From a checkpoint of a small text-conditioned image diffusion model.
Model: 22.5M parameters, 32-pixel images, arch uvit, text encoder layers 7, text encoder norm layernorm, text encoder activation gelu, text encoder moe top_k, text encoder num experts 4, norm layernorm, num experts 32, layers 8, width 192.
Data: 101725 training examples, 6.7 epochs.
Rows from expert 25 of block 3 of the denoiser, named by matrix and row number. Rows with one number belong to one neuron. Each number is 128 + 24 x the weight over its row's rms, rounded and kept within 0 to 255. All counts start at 0. After the name is the row's rms in percent of the matrix's.
# up: expert up (model.blocks.3.mlp.up, 32x96x192), inputs 0-63
# down: expert down (model.blocks.3.mlp.down, 32x192x96, transposed), outputs 0-63
up.35 112 [135 142 101 136 121 150 126 163 178 147 130 140 142 160 115  91 122 129 132 119 132 172 116 125 159 145 132 114 143 105 131 144  84 113  92 180 151 138 131 157 156 116 129 133 165 113 134 118 123 102 169 149 113 125  78 121 113 136 143 145  66 147 113 140]
down.35 109 [118 197  84 135 168 132  56 168 125 145 132 127 144 177 119 107  68 102 178 122 114 152 145 113 137 115 143 128 124 103  93 123 136 137 122 136 125 142 134 183 137 154 157 138  87  87 102 132  92 116 143 120 134  71 119 119 175 141 149 123 117 129 111 151]
up.36 113 [155 162 128 110 123 160 172  73 172 126 160  92 107 111 156  95 115 137 130 107  68 107 109 102 117  88 105 113 120 111 118 160 161 128 116 106 106 187 148 118 122 136  90 105 137 115 127  78 132 142 131 108 134 121 102 113 122 171 154 121 119 154 161 125]
down.36 112 [151 117 133 117  92 125 122  93 105 184 110 127 122 129 154 106 190 146 138 131  82 161 167 132 119 105 125 127  94 182 155 134 106 130  92 149 119  95 161 160 128  85  91 139 140 126 100 153  87 129 169 148  88 129 137 141 102 114 142 140 118 144 142 145]
up.37 090 [155 130 168 142 156 105 102 102 102 152 163 106  94 145 131 136  81 142 122 108 142  91 111 120 168 127 169 157  97 135 118 153 124 156  90 135 107 130 143 125  31 124 112 122 113 137 160 114 138 140 134 143  96 132  99 130 106 127 111 151 140 150 132 116]
down.37 089 [149 104 130 119 138 128 174  81 154 138 118 140 120 194  83 136  66 118 139  71 167 106 101 113 118 134 113 149 132  93 109 146 116 141  96 154 133 165 105 157 137 103 146 119 122  75 141  95 165  80 132  63 133 174 131 139 126 133 131 144 142 112 102 108]
up.38 116 [111 131 134 152  76  87  97 159 111 121 110 126 130 110 146 165 119  61 107 133 117 129 152 130 133 107 100 124 155 142 169 146 157 123 130 166 124 123 135 137 150 143 130 166 124 122 130 102 148 128 115 114 143 175 115 151 141 130 111 186 107 145 100 129]
down.38 114 [156 152 124  91 176 104 113 114 117  99 108 114 145 138 113 145 125 100 146 169  98  64 145 118 133 147  97 150 180 157 123 147 156 132 150 128 117 111 151 135 140 134  98 153  99 106 149 107 142 126 142 124 172 153 160 109 149 104 118 156 161 138 137  90]
up.39 088 [ 91 141 131 160 150 152 149 149 118 101 144 116 146 150 116 103 137 127 107 136 113 124 160 166 157 138 104 116 104  95  77 123 107 136  88 146 158 182 119 127 118 106 120 165 153 122 157 157 125 119  97  78 111 135 156 147 149 134 156 136  99 123 158  81]
down.39 095 [124 123 135 128 130  93 188 173 128 111 156 167 172 118 149 140 128 116 157 113 134  88  74  91 122 130 137 158 131 137 126 151 124 149 107 150 160 131 109 100 129 154 114  81 132 151 154 134 131 144 132  94 126 142 139 156 119 114 116 130 116 160 129 133]
up.40 092 [113 123 140 125  99 104 123 141 107 152 136 165  99 142 165 106  57  95 153 141 102 163 160 137 108 106 134 163 103 148 149 154 130 155 132 153  76 121 142 145 141 109 131 160 100 148 161 115  85 116 109 107  93 127 142 137 131  98 149 169 152 120  98 137]
down.40 098 [189 118 120 126 160 124  75 142 163  78 169 123 135 151 176  94 141 124 146  96 141 137  71 137 123 132  98 131 156 144 126 156 137 137 136  85 103 123  92 115  99  84 102 143 142 144 167 140 128 159 121 150 152 142 162 131 155 120 103 114 172  95 128  93]
up.41 126 [123 114 111 113 163 152 154  86 145 101 156  91 134 115 134  50 134 156 120 121 146 137 150 123 164 158 146 121 142 136 100 144 127 117 117 100 102 176 153 145 105 104 109 131 125 109 139 106  83 120 132 142 121 123 204  98 101 138 158 148 124 163 102 115]
down.41 123 [124  81 146 119 138 131 126 130 115 104 122  97 117 134 170  87 149 171 116 111 111  97  98 162 161 154 124 144 124 146 114 138 133 149  88 124 127 119 148 116 152  95 147 131 167 112 142 177 135 156 155 144 126  83 121  89 117 111 130 155 156 160 141 150]
up.42 098 [ 86  97 154 101 100  76  84 118  99 134 138 133 144 101 160 117 131 129 163 132 120 118  91 115 135 134 131 143 129 147 116 157 120 101 115 134  94 111 139 137 121 147 121 122  77 162 173 102 112  97 114 148  84 126 127 137  70  92 115 123 146 118 119 158]
down.42 105 [158 133 169 140 124 125 130 147 159  87 149 117 145 128  85 171 117 125 104 123 176 139  81 145 167 133 147 130 164  61 141 120 155 134 138 113 145 115 109 122 118 125 141 102 152 107 147 160 151 137 134 153 139 116 120 169 105  96 123 142 141 127 116 146]
up.43 091 [134 102 143 153 144  90 113 152 118 158 118 152 106  97 149 133  75 104 136 133 126 151 137 105 144 161 175 201 125 160 162 170 138 185 128 189 130 135 152 126 101  99 117 111 101 163 167 124 126 133  94 107  45 101 112 159 126 116 128 156 156 112 100 155]
down.43 093 [154 156 133 104 144 112 100  82 100  99 112 166 144 135 164 154 133 142 141  98 137 115 113 106 155 136  94 153 126  99  94 142 110  71 107 141 188 147 135 107 136 109 136  95 156 147 137 141 111  99 149 174 147 137 149 111 131  65 109 145 123 112 147 108]
up.44 097 [156 115  94 105 130 105 140 119 126 103 154  90 111 147 112 106  90 123 116 116 116 139  97 140 170 133 172 145 118 115 139 143 114 167 107 133 129 160 155 127  77  94 133  85  94 155 161 105 126  90 151 136 100 117 149 146 109 125 169 111 132 128 115 126]
down.44 086 [149 127 104 157 110 138 129 111  81 110 117 134 105 108 159 129 107 100 125 161 130 123 117 146 152 124 121 106 117 129 123 110  80 114 137 147 116 108 153 112 149 127 155 133 129 129 151 158 172 119 158 139 107 153 149  99 118 171 134 158  81 151 129  88]
up.45 085 [145 107 124 107 159 123 159 141 135 101 123  84 105 135 124 140  86 132 107 151 118 124 123 152 151 135 160 136 120 151 135 172 107 182  93 121 142 152 163 154  93  86 132 153 117 124 151 110 146 126 103 127 127 107 156 138 128 109 162 142 133 132 158 127]
down.45 075 [127  71 131 132 101 159 110 166 108 120 118 123 158 153 142 145 105 146 115 147 135 116 101 157 121 120  97 162 139 155  87 181 161 110 147 159 120 129 115 132 120 128 124 110 127 125 104 133 128 167 130 141 122 131 139 135 126 168 172 116 126  82 146 102]
up.46 103 [104 129  70 119 134 138 142 201 144 122 107 141 122 135 143  87 125 113 132 144 144 117 140 136 160 135 115 135 101 110 164 132 127 119 133 116 126 153 139 190 141 125 143 123  94 102 140 119 187 129 106 103 159 128 160 157 116 103 145 163 151  86 121 128]
down.46 107 [118 126 110 143 163 141 141 159 165 134 101 117 106 171 143 139 116 144 166 134 123 158 102 147 142 153 139 113 114 145  99 136 100 148 153  83 162 103 152 158 116 102 127 159 121 173 132 137 158 131  90 111 164 127 179 123 151  97 132 119 178 162 105  95]
up.47 093 [116 133 159 110  83 176 118 137  82 169 127 138 146 140  84 142 116 158 114 140  99 135 131 125 160 125 125 126  94 153 128 122  97 176 104 130 104 109 121 169 130 125  92 180 140 124 132 105 105 146 110 112 131 119 105 122 166 113  97 119 124 120 115 131]
down.47 092 [143 140 127 139 113 113 117 153 142 123 121 129 147 191 147 155 127 144 135 129 188 136 156 148 116 119 121 128 160 126  60 113 109 119 118 131 144 190 137 139  94 114 144 143 134 176 118 165  98 115 137 164  94 118 134 159 160 131  89 115 123  86 160 167]
up.48 092 [145  86 129  95 108 137  97 103 101 156 108 160  90 119 125 126 126 162 173 129 140 132 138 127  78 134 145 152  82 141 151 196  74 155 123 123 139 102 159 137 123 105 148 144 128  76 163 133 119 158 137 131 143  80 105 112 159 128 162 138 151 116 127 129]
down.48 090 [127 160 120 143 180 118 101 174 154 106 139 124 202 113 108 146 110 166 160 100 172 103 101 119  88 121 140 103 120 136 115 163 117 148 126 150 124 119 129 114 100 130 121  84 125 150 124 155 112 153 139 158 138 101 124 150 121 135  80 124 148 121 138  97]
up.49 092 [133 143 138  93 139 139 137 145 116 121 144 116 124 127  97 118 108  98  95 102 158 149 121 135 143 129 179 154 116 134  99 143  89 166 119 137 151 146 159 147  87 138  81 163 122 137 129 121 117 145 130 145 118  89 109 123 141 102 141 132 107 177 129 126]
down.49 083 [151 137 125 146 173 139 117 115 105 138 112 130 162  90 114 137 126 103 129 168 117  69 113 141 138 135 137 120  88 102 107 124 146 101 152 132 102 163 146 135 148 116 105 155 146 148 124 130 168 147 123 125 169 167 157 182 148 120 180  97 139 159 147 108]
up.50 087 [155 128 112 109 142 184 169  80 139 108 153 117 102 137 145 121 114  92  99  96  98 104 123 136 134 106 116 129 109 117  98 134 182 153 141 123 144 165 123 110 153 107 102  87 150 130 106 136 144 159 162 124 141 144  91 108 162 180 126 156 129 150 171 100]
down.50 111 [120 139 115 145 100 123 121  89 131 136 108  95 147 119 122 101 208 123 131 128 121 171 146 126 132 100 105 105 118 153 148 119 127 104 155 123 143 114 165 173 131 142 127 155 120 136 108 123 121 164 142  89 114 159 116  67 151 158 151  94 131 114 149 115]
up.51 088 [160 129 176 139 117  98 146 114 119 104  98 117 102 127 121 126  86 125 134 132 112 157 107 140 110 131 176 158 146 114 163 178 122 165  97 153 142 115 148 158  88 122 122 126 115 117 142 117 158 162 105 127 106 132 116 137 162 111 137 117 129 114 113 177]
down.51 098 [137 138 141  72 146 126 152 119 140 118 132 205 151 140 108 157 125 127 146  97 149 132 128 140 120  96 121 153 137 121 107 140 122 124  83 150 167 128 181 146 106  69 124 140 118 106 114 130 127 188 160 144 133 167 123 126 103 111 124 140 115 145 122  88]
up.52 104 [139 117  88 146 109 119  77 135 152 114  90  89 129 169 157 101 150 108 132 113 102 159 159 166 132 137 132 151 152 127 121 138  69  99  90 131 130 178 134 166  86 104 145 161 122 139 150 140 116 126 112  85 120 133 168 165 124  82 131 127 153 118 161 120]
down.52 105 [107 181 172 152 173 113 127 197 113 157  96 133 173 138 121 116 116  92 147 146 108 136 113 134 142 114 127 100 126 174 112  97 100 135  97 107 186 128 142  86  82 120 162 129 109 151 130 186 116 146 129  89 128 132 142 184 150  95 101 138 121 150 110 128]
up.53 088 [145 170 134  88 127 143 112 125  98  98 109  80 121 154 165 117  91 100 138 122 126 158 101 113 146  89 167 138 113 123 136 153 163 166 123 154 134 151 155 114 115  88 112 125 138 134 150 107 132 116 144 129 114 142 104 154 132 118 155 144 106 171  90 112]
down.53 089 [125  87 154 138 144 146 129 127 115 108 132 144 171 132 117 139  84 107 176  98 145  99 173 129 114 100 146 144 133 106 128 127 116 158  85 131 135 107 136  95 138 121 145 153 132  96 164 144 106 117 135 133 117 130 159 131 136 130  90 115 104 121 162  97]
up.54 114 [123 121 158  87 107 106 122  89  86  86  84 116  74 107 121 179 130  80 167 129 148  94 150 113 107 142 118 130 123 136 125 169 191 133 166 141 130 157 130 153 137 145 134  94 127 129 136 144 127 173 134 109 136 170 139 109 107 140 122 120 149 142 157 111]
down.54 112 [119 143  84 115  83 128 134 105  83 160 126 116 133 106 119 139 144 171 126 120 111 140 155 126 135 173 153 115 138 134 163 132 152 157 132 102 117  91  69 125  89 170 111 142 120 119 135 129 106 145 149 121 141 147 164 119 138 142 114 141 144 144  96 145]
up.55 089 [145 121 140 115 127 100  96 130  87 107 134 114 116 107 125 137 125 114 118 139 171 172  98 155 167 164 151 150 139 141 142 150 132 187 105 154 128 130 153 122 109 101 121 119 127 151 140  95 132 123 136 127 102 109 123 140  97 108 117 141 120 177 127  95]
down.55 085 [ 85 135  94  91  96 111 128 134 148  92 132  90 148 124 141 171 107 120 163 152 152 139 141 134 141  84 122 150 112 119 102 111  96 107 147  96 142 132 118 104  94  96 124 125 135 147 108 138 118  80 116 146 134 157 140 131 121 141 141  95  71 117 140 108]
up.56 091 [135 123 139 107 121 113 132 127 125 128 126 126 102 125 170 131  77  95 118 142 101 111  95 130 130 113 174 169 116 146 113 169 138 185 135 165  94 158 173 143  88 108 129 104 126 144 140 103 159 123 129 137 106 106 110 170 111 114 135 147 124 128 137 122]
down.56 089 [143 125  93 145 119 141  87 108 127 129 134 135 128 136 116 136 110 120 160  88 162 143 144 143  93 118 107  97 131 172 105 119 123 161 102 142  91 149 145 160  93  98 134  91 155 141 128 124 139 142 115 160 119 141 146 131 157  80 150 137  88  87 141 124]
up.57 113 [141 106  99 125  92 128 141 141  64 146 128 142 104 136 155 125 104 149 174 128 106 114  92 114  99 138 122 152  95 128 183 138 137 156 127 132 150 135 118 123 156 134  94 114  82 155 132 181  80 136 109 131 143 127 136 122 141 102 117 154 146  96 138 127]
down.57 109 [142 148 141 140 182 114 134 108 119 126 121 127 158 121 143 129 138 205 141 117 123 131 173 172 124 115 107 145 138 144 126 141 129 131 124 116 169 118 128 178  73 123 124 114 128  98 142 153  98 167 125 135 126 113 154 138 131 103 119 133  98 129 181  98]
up.58 076 [131 140 118 118 119 152  83 137  83 110 118 100 140 113 105 126 111 104 133  74 133 108 163 135 157 166 127 136 115 154 177 160 168 167  95 164 142 175 179 162 133 123 124 123  97 151 177 108 134 107 132 109 133 119 150 130 126 109 106 120  98 140 151 101]
down.58 089 [116 131  87 125 127 112 153 118 138 145 155 126 144 124 128 143 111  95 115  84 198 117  99 114 129 129 157 149 135 123 131 126 120 106 105 131 106 120 123 126 113 116  65 145 168 165 117 145 114 136 120 139 134 110 107 185 143 128 117 124 116  95 129  65]
up.59 087 [125 133 127 158  96 117 138 125 140  98 172 140 135 115 163 137  94 151 144 108 131 114 120 130 137 130 177 165  72 130 107 149  86 187  84 148 117 186 138 118  88 101 163 150 128 135 171 103 157 124 132  93 150 101 117 125 106 111 118 157 107 111 135 112]
down.59 085 [121 121  98 104 128 130 102 121 163  90 146 130 132 133 141 149 113 116 155 118 115 130 125 155  86 120 127 164  97  83 132 128 127 172 111 140 104 143 139 120 167 119 113  85 141 152 150 117 129 130 127 138 170 124 154 169 120 135 146 110 148 165 113 139]
up.60 116 [106  90  96 102 140 150  99 122 147 142 132 168 142 133  96 129 125 137 110 143 130 135 173 104 137 153 126 128 139 113 109 122  61 114 114 155 144 128 131 169 142 122 174 172 138 101 135 135  92 101 146 128 132 132 100 118 153 157 122 131  93 158 119 102]
down.60 118 [114 116 130 130 140 183 109 138 128 137 168 114 142 174 176 109  77 115  93 120 129 162 140 150 122 119  93  80 148 151  93 111 127 129 109 171 140 170 131  97 135 121 151 142 138 104 100 167 138 110 164  87 115 151 134 158 174 161 163 163 137 140  73 116]
up.61 112 [182 120 109 103 153 153 119 108 130 102 163 116 130 101 104 123 166 133 136  75 101 134 171 127 136 128 139  98 130 131 116 140 126 133 100 130 121 170 173 144 128  93 129 114 163 130 138 112 167 115 177 120 130  84 104 105 129 146 159 129  98 152 170 125]
down.61 111 [125 117 132 127 153 131 114 146 124 114 143  95 103 129 188 130 141 147 114 115 102 168 103 129 164 136 131 114 102 162  89 119 132  95  87 161 167 136 144 141  93 117 173 109 118 134 132 160  96 172 140  99 126  93 140 140 139 101 172 167 124 106 125 140]
up.62 148 [145 103 130  80 117 130 106 108  58  87 139  88 124 126 153 106 121 114 142 127 138  74  97 125 119 175 137 147 149 160 105 155 177 141 158 116 123 132 144 176 119 133 111 130 129 151 111 105 110 131 167 140 101 169 169 104  68 121 137 114 167 166 153  91]
down.62 140 [123  84  99 162 101 162 170 121 103 157 137 122 132 133 134 147  86 152 123 130 109 133  80 115 134 134 136 160 137 132 135 165 129 160 120 170 153  98 148 118 123 175 113  86 141 106 159 150 138 141 153 142 147 134 127 144 104 105 137 124 136 144  93 126]
up.63 092 [155 111 142 147 112 137 116 149 149 127  94 102 139 145  97 125 132 112 118 125 154 128 123 135 118 166 147 112 112 117 117 125 194 140 157 110 155 116 149 108 156 120 140 160 113 111 118 101 115 137 132 115 108 101 141 131 136 163 142 140 123 127 104 142]
down.63 102 [118 124 108 132 157 166  59 127  89 125 128 139 126 122 178  80 125 118 153 132 118 107 167 133 134 128 128 131  83 130 159 117 145 154 108 119 140 137 148 145 128 108 114 147 123 141 130 112 173 124 138 121 143 152  63 132 111 153 145 140 153 131  66 104]
up.64 104 [ 89 134 124 143 116 109 121 142 169 124  65 145 157 122 139 156 148 132  96 164 187 123 136 152 149 104 118 142 125 111 116 154  71 156  97 140 160 153 132 163 128 127 156 154 161 150 150 182 113 116 133 107 119 135 116 156 136 120 103 119 129 114 139 162]
down.64 108 [118 147 125 152 100 134 126 154 121 165 162 110 119 161  74 111 106 116 125 114 143 142 119 121 136 115 143 120 139 100 144 111 129 153 144 129 131 129 104  98  96 124 148 153 121 148  87 100 134 141 124 145 118 143 106 137 129 119 121 108 129 141 115 110]
up.65 090 [ 95 122 128 104  89 143 161 156 117  99 151 157 134 165 102 122 132 117 164 155 102 163 147 101 123 114 155 130  61 141 117 128  57 123  86 118 116 138 152 108 113 110  87 121 101 121 140 132 104 159 150 103 153 120 144 162 138 161 164 115 107  76 115 123]
down.65 094 [130 179 120 125 111 123 119  98 152 132 162  79 148 117 114 161 171 124 145  96 167 149 134 165 113 180 114 102  95 155 110 148 100 107 121 116 147 135  85 155 149 119 101 154 138 102 149 188 123 133  97 163 155 124 125 148 175 117  89  78 102 126 158 149]
up.66 096 [118 101 108 102 131 125 126 113 158 145 136 162 134 135 138  79 117 136 131 156 104 144 133 127 110 104 112 148 119 125  93 108 132 160  93 130 111 137  98 128 170 127 104 150  96 107 107 170 117 147 105  95 134 160 157 127 137  91 113 156 148  82 119 132]
down.66 099 [134 142 162 122 149 131 131 182 185 143 183 129  99 131 115 135 107 137 134 129 155 100 146 157 163 120 127 117 111 161 140 134 141 123 174  99 138 122 132 125 101 113 146 105 106 101 149 122 171 118  66 109  85 131 144 111  89 114 137 113  90 123 171  94]
up.67 097 [127 171 113 121 138 116  97 136 116 112 124 118 145 125 130 152 139 138 108 182 149 137 147 113 128 156 146 140 175 124 123 156 138 116 143 110 149 145 141 154 149 151 169 169 149 104  97 117  93 129 115 119 118 106 113 113 140 133 135 103  97 164  99 144]
down.67 111 [129 109 171 136 177 111 181 169 114 137 170 144  83 145  93 128  69 116 118 125  99  78 111 125 102 110 132 160 130 163  96 109 124 148 128 139 128 114 139  83 158 108 164 142 124 153 131  83 128 167 159 102 121 135 134 169 152 148 178 168 131 123 111 105]
up.68 096 [135 139 165 155 116 109 152 134  96 126 154 113 123 152 163 136 111 141 130  93 131 137 111 149 119 130 182 144  88 138 150 131 123 165  93 130 133 159 157 125  79 101 121 113 137 132 157  73 129 115 106 111 143 146 125 135 125 146 139 131 107 164 126 102]
down.68 072 [169 126 164 123 110 101 151 133 138 133 152 153 139 128 127 118 138 178 114 124 119 156 113 155 117 127 110 116 116  84 146 112 114 134 143 134 129 139 157 169 128  88  85 105 153  78 141 140 130 115 135  95 114 129 118 143 131 135 157 168 139 123 143  92]
up.69 100 [ 86  89  90 115 107 124 151 115 148 125 119 196 135 104 131 133 119 146 132 167 101 104 130 113 125 135 150 165 111 151 138 128 107 126 102 172 103 124 173 137 101  93 143 137 107 134 157 115 112 100  83  98  86  87 157 151 130  70 123 147  99 119 130 122]
down.69 093 [ 86 150 118 142 151  81 104 112 137 124 149 138 157 153 130 141 138  78 162 112 148 123 100 136 136 134 174 109 133 119  98 143  99 141  61 131 129 148 132  99 114  94 106 166 124  79 184 109 139 128 106 125 106 145 122 139 106  86 102 118 143 134 130 109]
up.70 092 [192 110 171  89  81 111 131 127 135 111 146 102 124 121 112 123 148 159 109  88 105 118 108 141 128 142 135 120 127 147 123 191 152 146 124 114 149 135 187 117 136  79 100 142 112 121  77 113 146 142 149 140 128 129 122 109 121 125 139 118 110 176 139 139]
down.70 097 [152 135 114 103 132  96 104  98 151 116 157 155 109 109 117 118 156 134 156  79 147 121 128 121 140 150 113 117 125 134 161 174 142  85 120 147 117 120 130 146 119 110  81  91 152 150  99 177 107 121 129 103 113 107 127 121 108 128 137 145 116 136 149 104]
up.71 099 [122 132 136 163  95  71 113 163 119 133  89 128 123 112 157 184 146 117 131 104 165 146 118 132  85  66 154 163 102 138 122 142 142 162  89  83 146 117 144 138 107 117  98 124 145 154 140 131 172 151 127 105 135 141  87 179 122 124 122 128 165  91 151 150]
down.71 107 [178 163 156 159  75 116 116 125 108  98 160  98  84 137 106  96 121 134 102 128 144 121 140 124 131 161 162 116 146  96 165 121 148 145 129 119 120 115 118  79 136 110 102 183  84 147 101 126  63 159 111 131 148  95 120 120 156 126  99 135 120 118 148 132]
up.72 095 [122  90 150 122  63 103 123 106 126 136 146 150 109 124 111 137 179 146 166 125 141 115 146  91 134 125 133 145  95 147 150 141  93 117 127 139 133 124 191  97 129 113 110 152 136 123 142 140 102 126 108 115  88  85 135 118 120  88 116  95 107 140 141 147]
down.72 092 [152 166 114 140 152 109 136 144 145 145 152 154 127 139 105 103  97 119 123  63 162 138 131 120  81 144 152 115 138  89 121 158 159 142  87 128 110 159 120 121 144 115  94 152 149 144 149 139 150  61 132 114 140 112 110 162  59 102 131 132 145 123 134 150]
up.73 084 [137 146  94 142 118 145 178 149 132 163 123 141 149 118 102 116  96 140 136 131 149 137 150 134 141 123 159 123  87 113 138 123 104 175  90 152 172 129 136 110 108 115 135 158 172 135 150 141 100 119 105 135 163 123 123 178 174 149 141 142 120 117 126 129]
down.73 095 [106  99 112 103 136 132 157 152 121  80 166 145 152 114 126 175 135 144 174 116 139 110 100 125  94 138 117 111 152 118 124 157 137  92 104 133 157 136 168  87 106 149 110 131 170 160 180 132 123 125 175  80 121 104 151 164  95  94 110 154 124 136 127 138]
up.74 097 [135 123 114 102 129 143  73 156 142 124 139 129 106 132 160 168 114 115 123 120 122 119 122 126 100 114 136 145 126 155 130 135 156 144 115  93 132 179 160 113 140 127 161 154 119 122 130  92 129 102 103 127 149  63 133 124 147 106 139 136 127 123 152 162]
down.74 097 [134 127 123 134 163  76 142 121 126  96 122 144 125 141 113 129 155 172 114 113 148  90 146 116 144 156 112 113 104  97 136 179 114 166 113 126 143  96 147 119 118 113 114 138  97 158 106 134 139 179  99 132 132  80 132 135 138 113  96 143 131 133 128 107]
up.75 135 [145 112 130 101 106 148 104 123  57 100 110 126 121 104 142 107 151  93 123 138 156 121 129 107 118 178 130 108 146 185 133 189 158 135 140 133 124 154 163 175 136 153 139 173 124 119 120 103 150 102 133 131 131 157 154 111  90 135 133 126 128 153 111 112]
down.75 130 [123 109 118 123 138 144 136 141 107 132 120 159 135 133  74 144  81 181 128 102 137 116  84  99  93 174 137 120 117 108 133 161 139 157 131 173 119 107 156 125 167 158 111  99 147  97 125 134 135 151 154 135 147 125 105 171 146 100 134 147 140 125 133 131]
up.76 092 [114 160 128 113 160 117 120 163 113 135 136 105 129 135 166 134 107  95 101 140 129 127 133 143 165 122 164 170  95 126 137 135 169 164 113 157 131 132 135 121  88 122  98 127 140 151 160 139 112 115 113 105  89 138 120 179 131 122 103 126 119 160 104 124]
down.76 102 [156 127 136 101 152 141 113  97 144  81 126 109 138 104 182 127  87 142 127  88 127 117 133 158 104 129 119 136  91  98 102 172 123 137 111 145 127 100 113 138 101  89 137  99 153 102 172 134 144  85 130 149 135 127 122 135 118 139 147 135  90 119 174  99]
up.77 098 [116 131 133 134 140 100 129 129 105 120 137 103 116 143 122 135  99 100 166 147 117 120 130 128 143 143 177 163 139 137 107 162 112 185 101 135 113 162 160 148  79 131 122  95  98 131 122 116 128 118 111 128  92 111 125 120  95 108 143 166 111 131 117 119]
down.77 083 [115 145 114 108 141 133 111  79  89  84 152 151 169 116 154 115  84 118 113 121 120 153 131 172 118  83 114 165  92 114 114 165  56 137  91 122 108 185 171 146 117 118 125 128 102  95 117 114 132 144 112 147 135 133 138 130 133 128 157 109  76 123 119  92]
up.78 107 [109  96 148 131  97 131 119 117 115 111 123 113 154 156 150 131 154 119 131 115 104 110  97  96  84 141 116 143 117 157 123 205 177 134 119 108  88 165 168 148 146 141 156 133 130  98 156 110 121  98 100 121 121 142 130 145 115 118 137 119 143 160 121 137]
down.78 104 [144 113 175 126 159 139 124 159 134 147 135 135 120 140 131 144 106 171 125 127 106 140 130 119  97 154 145 180 121 178 112 118 142 105 143 148 128 113 117 130 141 131 106 158 127 170 129  79 163  95 112 142 123 144 126 159 139 132 128 111 170 145  61 115]
up.79 087 [148 126 155 124 106  92 102 148 142 111 153 158 116 146 153 167  90 143 139 131  89 135 107 107  90 139 142 100 107 145 170 167  98 166 162 153 119 165 125 107 119 130 139 141  97 143 198  97 146 111 117 144 153 106 141 103 177 103 154 122 129 105 131 120]
down.79 101 [184 129 112 148 174  99 110 144 149 125 125 133 147 186 134 185 130 146 143 117 160  80 104 110 150  97 124 141 148  97  82 152 113 138 125 127 171 159 119 114 151 125 129 156 152 145 100 123 120 162  89 122 148 142 156 123 164 128 119 147 122 137 126 149]
up.80 097 [122 162 163 121 141  86 115 139  83 133 140  91  95 130 129 132 110  98 125 154 112 143 110 149 135 118 160 176 101 101 130 175 126 171 118 153 132 136 131 123  83 106 103 130 130 176 156 131 135 124 121 117 109 144  98 128 148 129  81 145 127 136 153 129]
down.80 089 [116 120 114 102 124 142 141 101  88  82 124 116 142 110 112 132 135 120 202  95 114 120 117 134 126 131 130  97 110 133 110 156 112 143  82 122 171 135 143 144 129  64 136  68 134 156 121 124 129 127 172 131 147 121 113 145 132 101 150 123  97 138 197  83]
up.81 082 [104 130 155 112 101  89 132 133  79 107 107 158 111 142 115 142 103 138 168 150 134 106 159 156  81 151 155 157 108 127 124 101 107 153 118 142 134 161 133 162 140  89 195 118 149 105 144 100 111 131 134 117 126  89 122 131 134 120 140 121 140 118  99 163]
down.81 094 [143 142 158 140 137 101  78 117 169 118 125 151 129 165 137 126 119 112 106  79 136 113 126 135  99 160 148 122 115 120 109 124  90 100 126 131 106 135  98 101 132 101 107 133 149 136 139  94 116  95 132 125 131  99 107 155 133 119 107 132  99 103 121 137]
up.82 102 [150 144 147 121 119 128 157 128 137 107 161  91 138 132  93  87 172 188 116 134 139 139 134 134 143 106 138 116 123 127 105 165 136 153 112  93 138 157 174  85  97 117 115 129 137 107 119 125 113 128 123 150 144 116 114 152 151 136 127 132 135 135 157  92]
down.82 104 [146 145 162 123 162  94  98 150 112 129 143 123 137 112 143 113 184 141 140  97 137 131 115 129 142 137 103  94 105 158 131 152 164 109  85  79 133 130 145 133 128 107 121 136 138 162  86 160  77 164 138 102 129 120 144 133 108 156 116 130 134 179 174 142]
up.83 097 [159 153 124 102 155  87  86 120  65 124 116 106 126  96 116 130 136 122 159  85  84 134  86 103 102 161 123 164 152 115 142 174 153 115 127 135 159  84 131 136  95 125 122 120 136 149 142 105 105 119 170 155  75 144 123  93 117 153  95 104 134 151 140 104]
down.83 105 [163 156 135 160 117  84 127 134 109 121 135 119 140 116 122 120 106 129 109  99 163 134 119 105 163 119 161 169 166  71 103 128 163 137 130 106 114 112 125 113 124 144 117 125 112 132 119 139 129 133 190 152 115  90 111 116 159 153 125 171 147 100 168 127]
up.84 116 [175 104 141 104 118 108  81 125  90 125 157 135 121 109  92 135 133 130 125 103 145 125 110 123 134 142 159 100 137 103 115 149 129 132 114 142 127 143 168 135 102 142 125 112 161 159 133  95 133 128 188 140  73 115 117  86 116 133 149 140 108 172 161 122]
down.84 111 [163 149 136 149 132 161 110 129 115 150 157  72 139 142 145 100  98 134 130  84 128 148  90 139 165 158 149 139 166 141  77 145 154  94 114 137 144 157 136 140 107 120 129 166  93 108 121 151 138 146 162 116  97  97 132 160  99 149 137 129 121 108 137 117]
up.85 134 [159 101 113  92 125 147 108 115  95  82 166 152 109 109 117 133 136 151 147  76  84  96  99  86  75 132 129  97 118 157 108 189 169 120 119 104  75 169 177 160 143 127 115 101 127 133 149 105 151 136 156 109 130 144 135 117  96 127 133 144 148 178 187 104]
down.85 128 [148 125  93 122  88 152 116 123  89 138 145 103 139 109 158 140 154 198 158  97 111 124 140 143 131 163 100 170 137 147 127 145 122 106 111 163 160 123 104  79 114 121  79 134 122 102 139 123 115 157 135 135 102 108 150 177  91 100 125 115 118 149 153 149]
up.86 084 [139 132 141 121 114 142 139 152  92  95 160 104 113 118 140 118  87 141 128 148 152 152 124 152 113 154 162 169 121 158 117 147 115 160 106 137 136 123 156 150  92  92 100 142 126 146 143  98 131 133 144 133  91 129 134 152 114 121 107 150 115 145  91  86]
down.86 078 [131 124 129 103  94 108 119 157 170 152 128 178 155 125 144 194 127 166 119  95 129 133  90 107 131 147 145 159 118 153 113 115 103 150 133 140 119 149 152 102  99 127 150 136 134 125 143 131 144 140 144 163 134 174 155 162 107 128 160 120  87 152 141  99]